Weights of a small image denoising model: norm batchnorm.
Rows from block 3, named by matrix and row number. Rows with one number belong to one channel. Each number is 500 + 50 x the weight over its row's rms, rounded and kept within 0 to 999. All counts start at 0. Numbers have three digits each. After the name is the row's rms in percent of the matrix's.
# convs0: first 3x3 conv (model.enc.1.0.convs.0.weight, 128x128x3x3), inputs 117-127, a 3x3 kernel for each
# convs1: second 3x3 conv (model.enc.1.0.convs.1.weight, 128x128x3x3, transposed), outputs 117-127, a 3x3 kernel for each
convs0.55 097:532489462572499446568517471575520494586518479582519469505515462510511468490524505504450422524473438493483471481563613481547597487527558532459423547452428537484450410469572397476632439432510495467514487388482546466485598547457632588484547516493542519496584559522524520505581538588568540595612563583
convs0.56 104:545534483531513469511490447562573535592597576527545532518527512536536536486497494527502445578559471528517464443451495469487528481505523575562524560532511534508503457454475472463491508480470517500479482474493476463479506545505512527482501492475500506496555542522534516477432406405385361391377368392
convs0.57 095:496469430536502461575535489482458474475456462532485473463464460416426454436448457481470466508481490538518540497593644426502563411460515462426366511446391567500456523554577461505573417458542489480431475456451462470479492461477549508505557515521555534542539515511544494495542486475495464506446518545
convs0.58 088:518538539492509497488491478541486485561510509541489490517531537498498506503501501499504509502526527480504515505509538482483522483495513445428419459445426488455451451452489508492526501487501543546507583600554538536505395418435421462426373366362377406461413393419445420415594619587659738688597648624
convs0.59 092:504536565520528563511513532495493509526490522450430461507521541502522537473512530533537531551590581525553549456471474400408424424421423434397378474425424489475461499512471501517486488495495509535515531579570500475476453449463530505468520465420497490512538504482598544503577618593617674663543550562
convs0.60 097:531515480564510461545515471528533520571567508546576549534543515501487443553558510516530528489470488509511534487558623445514607445477564550490459591505460591543508449518555417519616391438532452472455474454450440452443466397418508419449477407458467461487490472495477465482423450454407415434397417437
convs0.61 090:542540507551552522523529512488476453498483464462469461502506510483504507486501517439449470423453466412438457409401425389378404448432433484478454473487459434440444419452443455465490452465483468482479502529518502503501466476459522519482490486452510507519550565563538557543522548566553596619550565583
convs0.62 102:499520539528562571537572583530538528522523530492503526518539574531526564498478530393393397389358383390356390512522497500534502489538517438465473403469484431511510509535500508548515488486494497508518495498487494472436467472462502492476532529491534574510510602546495608542456465470477466468452434443
convs0.63 104:456451507446441482462461487512529539476460493476440460450461458450450435514469457491487464543560532519572555523491467559542529514505500492469500470437486426417474579540453557545469477503478519505511423411501438429496515558579525576559516551516425391419500468443470431430566564554503503539506512559
convs0.64 101:484473480522524526548540512464498456481524493502550512481461438509494460535510478487489490479482463475469462507480455481444414453426419420427464432480530443448474419428427421409411432418419453481485430482492402450470449447461499468466499479456387393385436420433398397387475492497439490512450509525
convs0.65 105:496496534526561583540571605472422452482446433498469454555516525557548542527545568490496498509486497494470481490497484440431439437429451459492488506580597465506526528536505496487477481448469570529506566538486544528518414452468441484487468529498547567532578598595543542538588524520557472470551513522
convs0.66 100:511456462541461433539481464521508543582514523547505526428455481422432463447455466448524578434493564463494553453480527440507584486524568512524491526410395533487470496524548470526589497533564443456455492377390450415440590508505568515525515451477488414472459382434481389443476457438478426397467453429
convs0.67 090:473493523462488520446467510486508529473503537485507526502516520500498495511488485502498538478499546512536546536504432537495414475454397478501527478560593498582595598570555584523506544503515562542559539527526536538529381388422461455466464477497382390340395461393345398349582574584538494533522489540
convs0.68 104:435443469461490494468497504494517507497530510476508471552536564531519567494507555483496491478500509453462497533513458515507465485497465475533529511572584466536566478475470478485491486518538451464502434441465489470493482576556557658612546630600589631545593649577510573528551534589518507579582566634
convs0.69 109:482495493507498511504499500536519530537524558537490517468467495457469526493479532431468472445509493431456468487516525491534540489514508418407434437385410418346350513514540524529546526497526513502494517471480503467463605582480612610482562536447536506537552532524558527535538526544523506543540507539
convs0.70 080:528504504484472480478478502570591538557572524541535493563531533540534537548520531536525542504511545522525538435409397440421389441424412566578573527560564522568549432425420442434437414395416470483471464492452457453431358414419423469446418433422461492464518511494484490476523542542508544529463474465
convs0.71 103:514536529548551556571576549480510510533521520506503517451491507525567567491509503437461431482535486451486446540519519545556552537547528432466463402496527415493494574510549519476518568549555566530476548483464545490472507508478521524491456456457441422441450455476424433457516500487515475491509509526
convs0.72 100:489517520523558558533551570471471463491515494448485488509535600493539604517534583557596578583602549540534497489404391431338409454424485412462515461482519519437461471385454416337458471516578490512464522534495513517533504523463451471420459543485438440471427413438475464471439394426447428450464470486
convs0.73 094:480456459496515512509547541483471495490495517534543565469448447541544534548574551454442459476470489481481495603599549521507473487475459478476494517610613567677686627637603545539528531477509512515554519502491567504479404382427462420425503482488493466390478491422455512471515555596502449499463414469
convs0.74 098:466465454502493480525537503513559500535578517534576494515519531539548563543524530509530522583621591626663582459472461447463460439443448450474449432457456401429440485452446535495497565508509521478504532489539551519542452560507428550456435505430529591513522577503477526469484428437563433456563450477
convs0.75 098:569486471592456417557467437494435502548442501509430482505535459481482376522538403496522486493478479495497497385518583384537621418506538550499475569438414582494454437522504426528544442493513505460492527397489492461514550402471548512551457431502485494548496523553513484503499494470537465445530485474
convs0.76 106:489464491498502524515523515542542567549539587550573551574538535581547557564542550544533494561555547536544540499531509496547521439484493447434428468500496484531507569561499570571516542561539454495479498518468496500439443506547499538532497478467497558523501587548472508498541565521599616578573607579
convs0.77 107:463441476428399427453430440508497524451435514470439495476433460460441461476448475520574590446490539464471524462449433487493481462486489489499503530491476503469459476456394553590508498577549507513482486442439442446477508567537448537493473521449443465457487520486441470438421424431453418436465460476
convs0.78 096:518520503527525504533516489529536521545549550543562555492486482485473485500475499469453480416406465425420489473491508500529553525558561446461477460452461436403402444497508479548547480505499446472476456490494470469461480438456501495490481508481488508535501517552514542559527579602528617636511534568
convs0.79 111:507532541500526538501510518529534470531533475523523457573535521582556545625604595559576553576616581560591576511468435509480433493479453477480488481506517450485500526484473530527500499515496509570565520593567538584556503573569503585575479543539536536503529540517473502491563574552591603589584580562
convs0.80 099:517517480548528494517518502608610521643619517615591504554537532533515524529514531562562530549578545565579566381395398383416435434456457424435436411416402401403386448463509481482520503490516467458456471447449468442430454515474475521482440472444450497474467522488464519487493498511527516507522524513
convs0.81 097:509534548534566562519547518496501461497497452476490434491509525509528553495478484524515534527529523517512480457452438494500493515530521526579585509555583451494526452430475479431488513468530538478512500441494550482538486595517491603504427498449605651569644700612570610558617551571579500562633557613
convs0.82 099:497488518494477529581567582472446512458436472561536506478447449505477505499450510452434404439391373416380373603651589567602516481484440433430440480500523542590606542599499551579438463427369460438491437394466518529510494474511481500525559552522483532457504567484491534502502500509492465489513490486
convs0.83 102:516469453542501456539509467539511495572551510554532514506514512532546543525557505502504420531506411528446402461522568420485552466499526545542497596561511616564516483503507474476502458454515550526492579505427571472455450446481420521594412486566432521534427535595428523553543522490561502441552507506
convs0.84 097:526553525536553552512535520512456437523465439524484482535521486522512460481495480485477504469437465475452483394400422441450455476484488553565598523537605465473547452465507462475511493495514554521515519478505513498518491535527496539536489508516577528513647598604620606599572527517559505503612576552
convs0.85 106:484483477498506524511507529547540541537523561541529577488446450502512511495511524484508512455426418432386386459438460455437449477471469464505540483529587479502556462441468464464482502528545524545513476489456455462453417460459369375400384386417439471484461471531481500538502472468465452455468461461
convs0.86 102:513515522516513510530533533495511522513494504504492477521541556524555560548569553577565514598599529578575539500485474476466466479464474556555516564584554542544532493488506481473500553525523497489522530539555547568581495496457501511488456478458508473446506494477435449451559573601557570598584608609
convs0.87 105:498496514486479506489516538542530536550525521592563554440387401419366400476432465426408432406370418439395422572597568555576550520540518455475490480516535520588619524553543498510496497478479495498533507501510522512497491453460475468486506529552500525488442489516497546581518513540483472504469450452
convs0.88 093:507512505508504489531506479503466392525482370510486403510500498476474467507506505550539520545540523537520517410444497403433481421452492542499493534493473525501465468500497458455472420413437540539518554515480508488455586581528632621518598551490444454461462465473481480499503493512483460461486478486
convs0.89 100:555521519547507514589549560525514592513484604536510607505527521491539522497504497483488502475434449496457472510516515538562544539549537532499485550494491520499510509562500496546472474479460474445423473371382473409412479430483428384488439446507459462544499545618529574621493526527541506508555530567
convs0.90 092:558538546558540529555550567501472449493466440494470471520509509509505487508516523533543562543517542547530547467480476490485480510495472522523532523519537497502504442494519415489540477513520440431450458443448470432442575553506601547494559522491514476460532510494529504512476505541496528544518527533
convs0.91 101:498515502490509495450471463442484448448492482394428397508532522474519520450452430484532544494542520510523480474433423518499506557552577555566545512519528477471464499469510461420457505477476424462475395412411456433403492516484501569542465535555473459470487520555481555580411423456355358373438376354
convs0.92 107:462488503484504509486503519488513512503527533470493508450500524517511546487540539448437444415457476486535495496514502491478484486477481474475494494443467528528523471450487493496501534646597495432474464489465442547483593662562501508523410296418590656632543497554489344426523430492476456466462548468
convs0.93 100:533538501563554525558549520470481426460465402486480421501481470479459463470444471565510499560510505529523541518551552508529506482500481548598555552602579556629609477484499437459488421459490544526540520475507524498495386412433461487460528546507545618532534615530520600528561538525477468521436447498
convs0.94 097:517511508543567535550577547497514450514525489507536517497505476522514481520538523515508519506480491467453471483489501478494501470498489482475499483521558488534563403427446402412440432410425461441448405360358439395392451475466471494472452468447450470461493545529463533531542537544516503524540505511
convs0.95 079:518512531505491514504499509477452475492458482479449459482472493457464480457477501453473497433474503457476498467491487427426437433408416450449438463453460465472469541523525544535515525505516485504510516553561515515503406397378428421377406349314451455443480475433461439425527559550585641642564599592
convs0.96 104:485498470536548508529536506482494474538551525484503500478514535506556565477515516496469435531528479507525475484469458438406394415381363479529526499571588452503518528507535517469513530510528596581546570567537544537518503527520557530503533525492526545475562550491467452418512503468494485476505518514
convs0.97 108:458469462401429458383409452557607604509543570453466513511513496474440451454399445577563569494483533476436485475480435509511476495485459487518496485509492495543533475482450542567520491550527528536544499468480562515483494520472489531522475501518535585525577626562518578560536533549470458494499485505
convs0.98 098:406442502440460515542578607445461504417422433524533508448429452428390439458440465470479495497505508533552541610595547516491453461442418429434457446484504501561569580544484479407387402354396453458471450430464500502504475519543541550565558549570498505489467486444480487454460444462471430464484503510
convs0.99 095:480485479484486475504495482494484477499469482482454462437441448459447456446442448494484488482483491468474500496513518501511498514508475460473472460473491438472486459454455481474445467446426606615604628640612624627578429467467442459451415379393378430447409452452391439439514539533563577549560555527
convs0.100 099:446389414470414408542508468497498514534525513572576498436442468444428459445445438528527499548508512536494520555639622467573547441498469442420423509489475577568543569604553521542515524537542558464493572460488595517516481437446543493485565523519445521485421489470471509511514510521504485497503518539
convs0.101 102:494498463505574507502523509473521485512612512465536507491494487504507488510509507439409444493457471582545513605617572564513513501458489544559542572650570537568569584593599552488553557508532498461463507550486490524497440426457472441453474499481490485414514501430485491462480481494432436471454460478
convs0.102 098:519530501497484438463446417493525504431482485416465476494576599433506513445467444505546497466508483411438432422402396490483486536529523500537535488464433466430407477476575519508570613629592599539495537468465508504521547544485507534498422426442462489501464473477475486469542531567492485528540545553
convs0.103 098:481511539500533560487529575432498554470540590451519565461465482467458488414387433478491478478525489473523505600555470572522418525467406476546575494567608475537571598526522577507496581557517427360398400357398456433450446498492443506505495549554505548485497547495488511479516447490505430486484453488
convs0.104 098:546554552561601586568569556507522552512547596512533549524568577564615586515538523507504468526527476509508465546555502536492455489443421489533512501605590499551547534528535565508500574536523555521521537533509554559537459427402450419446440438476426410377472480462420407399555547565523525531555576570
convs0.105 102:570572561529536539544536538517511525508497531524514545509518549496468504518476491515526552498486513516504503436408407491491489521522536516556586483458461449389405485466492477468490526549535530514470510491467476485485561573514509562489482517474449464478491481488549515510457437468480411470503466484
convs0.106 093:509502488451445452445402427534549523523539561515525592485482460479471483433409428573591564552567547579560510451405396459426439478466494526542535492477492512500483524462490506442484592583602501434456533474512558536557508574487440525442398403398509503463446439433471490500447382442454371431460434459
convs0.107 090:521517496509520490496479467533526523556577540538524515538528527506512507479467474483468496477494507468495495496482473483437443492438429518547536545560553509501520540504505564514515561536537542543504569596520548555534387408384448494462471482446476514494515509528479478486555531514589573539561561533
convs0.108 106:527549551494506519509504496575582546589588560567582560518475472480422442502452456511503540492490541489502546473476460465446441468457473436461448447482480478507478499475475475449459457430454454452462470477485465485494504519538537558537525552547536553557490514545492505541462447451436447463421438460
convs0.109 089:549550540511520505488498506529547546527541563485535553537529522496485506511522533571574609525531585508518562498462463489461464509490504491518521465489480479482488482514547497537550479519534443484485457506492449482438400380372442413381428372332430430422455448433468461438484543541482571573446514518
convs0.110 085:532514521511491494511500506520468498511457475504441475504509514494487499497498503495487476491518508489510493467481493433427446447426431460434415478466456494468486524489463550525502546512512558557547593619594574578567415442466462479468421413397441437471444419449446420433611625602677728687635671652
convs0.111 100:515475532453410495520482527489476541450409472484448478556515516492448517539468519561572563526508534531512518470513484491565510476521527540544556540501540532485526507594456566720563489562517550557567537507568543535547509509440492470400435395422493521491490546473451491486508525520486465513481491498
convs0.112 112:512499493522515500500497481539555542570580561561580549487460463468426434473433437502519517485493508485489497553582599532543577553556565477482468464468462422418424530547544516503511532506510459439425490468436448459419452468460498491494526519519514521460514503468505489446439431452460461474458474470
convs0.113 081:543530503556550507532534510522551517567559521544529507509544527499528512475482477506504510508535525498521514422432444402401413458449439519531503507518498473467468450466486503500516511510512524503494536533503534507494361384365448457419425420394414456431475512490457491475559568578602649637602635613
convs0.114 099:503499491543545530568574546513513490538534479544551464531513519558547564511510527514484479544518516526516501463503485435489472400460462467493452513509503493505518463491496481494518482506530560468514581458501616513539521655548550710558539642542524652560569672597516623567617533579657543594706619655
convs0.115 104:512479480476426461500432469528524478533451447502456426519501523495499547574543562468469511444466535450431471461450467475520508439509495479492521506408489473408477493492461515662535505611502490541493472462508463475505592608513519582485517558493525514542518522536488512554493509494504511501506513501
convs0.116 109:518526515550555531557556522502508449513500421505494435530515514515511490491494466494501531568563541587581553528532544491485524512514554526527527535572542528574546532519567471441540497524595412429439405424387411437416427409407464424451495472505484449458475427434461425441396432429371394399395429434
convs0.117 103:472505527459501523502513511530537526506511526518506509544520517524526538545531541520511519502489516480483519482503476505531499521518509430456470405440492425472492519521508493514516492507534507449442495419440474449457501550526589624522554539470513564531522551539515527550503447460449402432444424459
convs0.118 098:543554553579603597566590584406423422418440424442426418486505520483521528473480491475494511468494505467502501493472472491470481498494510497524531494554556439486493421435439458484497493521517458450469464489472479513495470490497494513529476496514496519532506561580472524556536535558544554578563586603
convs0.119 096:510463495478448492448451486545496480520489492489465480499467464464429450439411461562524499597554491600578531409416420398400417395404429517521509526543508548549500446464446453461458453462468445466455462492483482473460428439421472455447465460461505502477514514511509505508492484486511522536490523531
convs0.120 105:475482503483473487474493514494460541505472536468448529497506483523530470504536502503546550471500560430490566501495490522506497533482492531485474587521509559521504546487452599556476571526472514502478480444460503446462412436484352412528476505513509510527530576598477512530498483477549485439545506485
convs0.121 081:517491451550546496519515501546539503562555524542527499527542531517529523499495509523527536534541524523533505415426421385377389423410422542542526536568542511498497400441484449465531487498544500474482522497489517492500378378354433421381402392383428434408471504489452480472527518563538546564572579573
convs1.55 115:613584588573552579568541576529543524513518496511514501485505500460480483475499499477489455488482428471474438452509540429479503423462473525567563530576565546576568424492488430490476389481451406441477423448464446441443519449436552549540474511530513514509485494505465510476628568573594455541597505603
convs1.56 088:591578549587561526557556541485473464531526532561569558505539540510548556486519524509520533500515530483496506500523533511546546481518521489460462496467456486460453514549550472513532489509525528538554536553556537557556476505522488516515525541549530522482536501473462435415535472449523452442542492504
convs1.57 101:479505532475499536533550560587577589573563560581609605524518499517502465517498463584592550565562523539549522448506536427442469441425416494544538499538524513525506487429399502445376489473416548576607496543599504541597530451527509424506480390430507547546519548533523554539619564460640520468578525514
convs1.58 070:472440541494445538514481529438475500417459485375416450513514541526502524527524534498475516497461508516498526502486527547530560533515530472466475492490485489480462519512568531504565576577627485510501502534499540561506481490472539549513520459459431445464414464497411435494452410482364332393381349424
convs1.59 074:452455523450425509459431468463487520476496519432460491514526550516516540509510523428433478444438483474480522484482546492501554500502545426439449436449463447460458462463553445447560497506581535530500563580520575591545415458476455507491430427425496491461470506492440471491513474545413386426410407456
convs1.60 095:542523499523509503483443433465440407446424393470457418554575595539562578596618627543520507554529512552540526505525541513514517557553539488515518486502497500516520408426438481487467490523521605605602595608617622612617572493516605494581534468544421482448417475440456524444579553533573555537549587578
convs1.61 076:474480525492507539441444481509531555525535567512530587537522568522522551565571595501480531498490525526530542538540567559568597559556560410425442431457470447451456548548595529514573586602628550534521558559537594594578491494512479490490445420436460464470437480494427461506506463526443422498439441529
convs1.62 089:442439438437430461424419459496482486525484490544527534477491497487489490497498497485478483491482481460450449534525520531530534534537535578544507535508478525504477513549475499546485472513502511516531518518530498504530492521563529526571520511565528549523514556515467499469503496505508501496519522481
convs1.63 105:515491470522472425577543486535535518498495488483485480564561543553555540490488487435425431452448446437428439413423427418436450406424449460449472449452477453431467468496485515571558513556549487454447480434420460441424499520501531590559567610585516481479509478517456418468411394401454436428508521504
convs1.64 084:491495446576558478490471428444432466429436482449464495573558581554557601585579617475463482509499520515530535424437470445463483446458485409412419421423430432426439541515515526507511527521526552551547533542541532546553475499507484507510493485468492491536511529575477505568574552566499467498530520514
convs1.65 085:533551470553585494451471451456460464443440452430414439476476488487487503493483500481478464520501473523500457523492420490480431462478459485467466514501477552527515515517490548545518487499501506508521515515526524520529490493467441401395421393405485473544526534578570551540455469430412416463409441453
convs1.66 109:497509539470509598489514544467458455451419430488479485479461424459423368458440390489488443467476454444464465466465494497490479537508475472481507425439459447438450570517416581513395522456384525546578512558563529549539516469507510510526523529527460517526441394474461493498519583541530558497490506458
convs1.67 075:554480470596504477546471456435453462426445465438445441573553581569563583571563586466442483494461478526473484503508520495501523488513544477473463489499495517515517491498540463469517482491502423402401409398391451442437492482506505484515469414445460520519458568566478568599551529554519516540532545554
convs1.68 098:475456451431406417441426437496480481485477486482480483519501493525509507510501504510472468508475487510492506470489479467480489470490505477488467503514493496514505496515512471496501479492497509511535519518534519523534477502480483503462436419405541531512549555526548544520485424483420340443498442518
convs1.69 102:439437476419414467470443463513493543501478528517492539561535525550514511529502493486426417459399395447401409412417430432433436420413411440445440418424423406417417556549583569582611627640655457481502467479495482480487518547577604668653584633635528503481510485485503493500522478517519438498550496557
convs1.70 078:507487545525501555491470520498516547491524549470500522600631645627659665643660675541526551512493517516503524556545554566568575520506529450442441464467473461456461548541584540521570616589624444470485437464484495529539517494519559585572533516527471458449433454476428429497590551588537480534530516559
convs1.71 108:465509530535515485558581497502461451516468448522523503476488508478494511485493497515517526524532534513530525470454483473474497473477494530540551529548565532559579441502420432478437459469478388340334402356353421409403442480529500480528531464504548518514575520507522486502540549579484512507512532556
convs1.72 107:513566528527578512498525485448415416444469461433476463469480459453465450440451439489496469488510482466491476480457467494463455491465450450450471474468458467450447543534477521490470474464467562551575574565579562559567476535485430487447457442431474439498435323418442395452474491467544531502512502510
convs1.73 103:545533510521508513418377417534541542528531535566565557567582604574595598574571566452454496478478501526501496520544556517525544534551565498517504499519531518534555498480508513477510512487478423417414457448441454429430500473484513421471473420443472513539425525563440518574520477527531510506511531508
convs1.74 093:516497500508485484525513500491478488475470471485488479526506488524509486497488475575543540544508515518489517512530512513541523468493479502486473510494479491479466625609566584560530597569543513515517525519512536527522464469493509514511558561542491496463489500465446430420516430498466376529469440593
convs1.75 133:472465511418386504471423465477439375441412343437408362444414391415374337426402380442433386421425402422445434481460494485482475515499473497492499471459465486480488479532467547582488508527459446492516431505541440491507483419467524531539504497525479500446461400392458457432487507533451468561539565561
convs1.76 088:450427454417323374419355401531537519521519499502505482482474486500486478496471463522498510533516539523509531534519500504496483473466459585555513562533504527507504470495487494539533483525512484483457502491455470460428454461516545566569475473484465468450485514477435452454427396435376365442424431496
convs1.77 127:506558545507559526520572552609621613550550558497493517501483482501466445495466458525527506545528517545542528512520523532546542547556553535523539552552553567568564518512489551586560497517518478448469473453475493479492469490474490519456528568492488462495498458488475437464512532559508510540520525542
convs1.78 086:481505554502523554510520535537545554512499508492482500493474508460421448482457473550522527543501529514483499526515513515503494553536509466467471473469468503491473498510499509544504486525508501482490490475482489464464535559554538559563487478499410438463396436439461489473457403478457434501476490540
convs1.79 095:453418382424379354425389368512525526479491485458463450521487472518484466496463452542488488513456460505445452459448431471471457496485482480483476504507502505517521414433449415445477412428462529541529548568557559569561576572542556560535514497494431454464466484486498502506483480524422418497473475548
convs1.80 078:529499482522498491489467470522519531503515525495522543502513533520522546516529552462441475469457486486473493528526535533542551492496498480479466499501497478476475531526525501500520546545569492504519456469486457481495498485501517505526482472498475463450488473485468449496566521554514494530532512548
convs1.81 089:538541496501499471474494492484451453474454459459450461452446473451455476441457463488478470479464460463450449538563541510537534490511533516504490535535515527530522513534515498509491465474472484495524481488521493493514491521504465510496456479496560561557553559558530527511521482450424347420454387451
convs1.82 100:526483487534470477550508449604637581567581529577578535582582577601591561586560526546513488534488483509477469548534478507499467508508507639602584583579574543559588458448481483540553471510505458480505450453499457454496409333474458355467483461471569562484566590498492500544457443471474465508507517500
convs1.83 117:463476501456436470501458441491528476466515440452491416507506510482489509503512512518537566512558588542562568523503437495477422470467424542519478562537494546551525509522487473502482422466452428511561448528578478533544531498498573532502505480508518491478504459516517512565551530596429482645574586634
convs1.84 102:531527424502512424493491429500460448502479480491486500425431423427431440439445446463462440477472435477450432544543523543558537522546540567582583581583581582591585470438427536477448525480474465452474460447473498481500568543504524512491524530540593621654603626640588571572526527499558557525552520461
convs1.85 104:513525465538527452489470417507459434482435431468438444579569571561549550573542549480461448503477462510477451515513491532539515536557548561531523564535532575552550522546493539569514484502486503499512515494508529528540512479500466406414498476449528511539520490538491465528572608543559610555503521491
convs1.86 095:506483471530513473501474452386397413388409426396426436466484497456472486452468476449454488458482518473491527506506520501508524455477504521507515525516530521515529453472553429466554500503546417426433423426415426416413469472487451447475453439444527469429545511477485458471584574546541518503539512535
convs1.87 086:505518531476480515432427443606607582585572551563551532625613636614603622610588593517499497524500487510481470565554556550536524593581563585564546545539544545552560432410401468472417467475426490505532489500536506522551530488538504452523541492520519524516534556554563588616487525543512563543500531510
convs1.88 088:517513502517511511513501497429431446414434453421449466480479497444453470442445464516516527494494510507501517509523534539539536527517509443468461462480468471482478492438472481409420499454454564581589546574586576594601585567577527542559490494515362428412386441441371422431563494472519407440468422467
convs1.89 111:402468533356441510432484542533535518556539507527531501560570581548548565532536547465443412495472457509478463479471451478464460475471451501489502476475489488481492498497525552588586507542539516503518472462503479483511485482523515508570497514554528527479537500443476441419487510533507586575536590559
convs1.90 105:575588609634666662599613611429443471432449482426453489491484511490493519496510538471482521460471498502513532475497515484505522476493506430446466461476492475485496479490565440443534472482563526498472507489458534519503444463504429458490450451472471475470487525513464515513628606589614558534582519519
convs1.91 094:476472442440435430462448438515515501495503490475471470561544530562541532557539541501495481511506484504495481578593591561567547554556548508503487506504487489493486487490500476473513487480520438441459441436436478462471546552526527545515514527511495500500486468462487475469411419463362347408509497493
convs1.92 138:500537517486476454442418362534500490464460466455495506529519491541517494560545528518547535487479462473455462440411406451409386428396375454443442493483469479479459465477452504520479435461463473512487418468474395427431549467496485406443513535522547526525554448475568532534609676524606633614490416560
convs1.93 094:495487482499493477516520502553530525516481485508480480474469478477467468497482469572579555587574546568555513557597593537540537591587564646654631624641626637651651545538480513478411457420404509486526518503542517521568526501501495462497423401441513552517519587515500554526546533493573547489543521464
convs1.94 076:545503462583515476529480464497499516455457497474486519567554579559546578573563606467477494480479485502494485476494496490509508499516510464452437447450446423425437492484517462449487444454503522502492521507502541530531445473481477498484441448431546532539527522548479486531614591641547531592548540547
convs1.95 082:487469559505467564506471522492526576483522572465484558528555566523548551548560583551511567515485538570534575490505535533549565494492542468440451494491471481472454564559629536504593611596656515518508509533509556566555443441491476465517449421464440435443429472477431456490508479539450396487454431515
convs1.96 084:514533518522537502469492486415406403477472451496513483477504503496538531498535522502545556521565572506548533516518539523523522501503487569546534574549534579552531431459452415437464445444451460457443478473453460464439476522565470470504475449483577545519555546527545533511486459440467414426489452465
convs1.97 108:472469461436417422460429459437433431369352388350333370501483477511491472504497487488481509511503517507518513418422411393407394394382392553553523552534510525520494581623609600646633609592591460456473493485500519522524495476491492493499496542565509528478458501473475501465518528556506492509601596569
convs1.98 134:541526542470462492528527520583617567522573540523589578585574565571552542564547548528519503526522509525529541469481470464476474436451462454447475467474503479491518450430414444406415350342359502497455471473456408416438395393437460422443467473412523464518494453505492470545560545535553499535537501541
convs1.99 078:481472523509476535520504537463467484459472485437450463537552549547546540552542539534518539516495520522513526569536577585563607570552586547526525568546553559545533514499495490474495530515528420421420398399422438456459417411477476470514527481482447480498423504511405457496459458513426419452429417467
convs1.100 118:453490518378375497353310400536542520524506476512506484576597621562577586550553540530544525536540531527528530545525531565543523573562516579545555557547552561561575525559534532580481478503419496498533448465517423423477407429560440380509467433459582543455577534419527558497449486520383455551421494571
convs1.101 112:555564530559647608455515555475517516481520505508535493512551557511568599509536557527544549532552559526529533535522511498472480520503503505529549514543564545553589420330391476308387489372365500516495526549520515516512579605523519421459496348425480512520425513524503551518535535522512503447518487470
convs1.102 104:444423423440432424485493461437397392457441431475460458545550547553554542562566543486488483489492494466464470453474492469498498495507489472474473466470470481476466528547506534549522536532503481483494501495504496497499502536501469533475502550513506511515486454475473450448433445459422428468464446486
convs1.103 099:476482445462464430500514463576577547567565525562561521556553552560559557555547534514516512514502496498483471514549524485510506492506506564573560579584571582593592497481415491454387458420386467449462461421453457429455504535521492525520461478487501477471528530499548570530446478536457491557518529571
convs1.104 079:528521497587579524512519493438438450427444454432451460512534543532558568535541538527544569557577601554559575479479486487490502485494506528531532554563558572579570452440450446434466507481484383395404393394387389399394496479478515447491535445494467461464489527511442458466530550544510503499464459479
convs1.105 102:611615564613639584571621586518516520535534543516511535465475484471475487464455478538540545519528539515509515490479464521514479495480453460486524495511531532534541437430427470477474519515498466441486440430476447446482523580558520617560544632572487454481467408439459404409502509477544549538528548515
convs1.106 120:555517501507468431461434409528515501496522509465459466554539497542525501528523518545564548542550532561554537495487492514517509507511509503503497537536524533518513550579543515514526487463492545566600559574590561558569541522491528566492561591538387413436438422454495482455503561490529540506490463512
convs1.107 079:486459506515526535494508527490524508503556540461514501550573589568594608601625626543521540516499538496515546576564583620587603578570568466480486512526521515522513496492526497509547562591599457483476476507501489513515502499496520508510515464465429428451394402438391404450447417472384332412406383450
convs1.108 105:519520540495493502483481470571590602539561585521539566506491503494482486461457472516515512518522515507511511588593597604609592609620601489477465477458448475460460397410383393400381362377373429420406436430422429436434533519508532509527512503514451472477499531525557585561509494499499474492511481497
convs1.109 082:509528580516532574495500535516513543537544568512512540584608625611614620633635649593567590599555574586564598525525529523540558487501525452460460470482474467464454493503500495496490538548548490497521517528532559574569504498509566564547552524527409419435349381435333370444502500540449454488459467527
convs1.110 073:465456541505478556510478517449481511440470501395415447522529537544519523528528526477457500463445489487472507519518574554539595541527572501493490532526521515510494525506578502459559571556614464488474464501467516531511425435474461467486448394422454460475449490505453475521454412477387339385417377445
convs1.111 125:461474486489493507538553536592591570559530531521489510485509519493492483474480468492494471512488469501480457379397369361382366367370361526526540509511541514517535492474476500559504481528501508466474470428464490455484459397499486512573497611585546524476547517457489448447490472472511479467502506471
convs1.112 097:440445468448479492444456468439425412426426419432430425456460445462468452461460453548549552539558569533547554552552547527527532494498501629625619628620621608597600426398406438377392510457442451456445462464467480486488527504526523492516540504494516472468515497481524522524433424453376362405405388419
convs1.113 071:490475514529521538478471485519527554523550575502536567539568597554569606604625643521497539523475546564539561537521546569561564530517538452438436469462458473450441503502568486485551556577626497496499493497494531539540505492520481474499443400424403399399370401432360382444512475526453423481450457507
convs1.114 095:473465442434422418421431437510498496495497487481504495493489495492492494463481482500464463484458463492466468547549520534541522506515512510498476526511489512501494542555485494516445452481434494523542515533545521518527458472479503551540494500514558560524534529480498501475458383475393321524440401569
convs1.115 105:423462509413405452453466399571495489539455464500451480545550535588563521555551524497476446512493466489503492499473492530518521534514504485471492483459460486451443514607489593729552571622566478475566495494582513519544459455494424538481463613544557576504611483467501382435414465455451483459406436412
convs1.116 108:574607591597623586566546525561539516530516501502520492449451446434429430433421428452474453458477454438452434550577594522542555532540544572573568544547558539537537461425379453384319422372318451461459449456450444445437543522510542513518515497506472450464480458493510496494512513508498520496506535507
convs1.117 104:499501473486486434453462423525525523478475485458453468412384390396351359383350361492510502503519515484501501616631624634645621630640615504496497513510502508500497519510491515521487467476468477424430480429447485454476462484471485545528495534516515504476527519490524522514570555552522478524508506533
convs1.118 089:573601628624680685580611622526508516535508523544546558497464472501482484528516533513490516493466498538503513526530538548561552554566538429447457441469485445464477495448470467408448518494525507498494503497504541538549470476512455460507428417476446494504429526550451515550491468514471484530442453509
convs1.119 109:443473495450457495449443478495496511461485505454485509473490495475488502482490503532545563508520537500503513537517531524516549492499535546539537564555552556545538512569610493545576558591600493499492506502486536524514523470456497460524500480532417341382402352393396370408525555521580594530585588522
convs1.120 147:470436553440393512493442503567587539576606552561571545481493519488514520498521526548575580588611609596623614450433415444424417449458464545501484552517504535517517516526540524533563485483502470507449473502432465487468518515520536533499517568527497487480537564575517490520532556556520566562552550499
convs1.121 075:520489536568560552490474482512522550521525561523523572576595615591594620605620646463458517457459509504502523534545549552560564513519530465453461491476482489477482526532588516517578590593637480482505470463479517522532518485530468451486432404441425391372400423431397429459559541567515487532506487538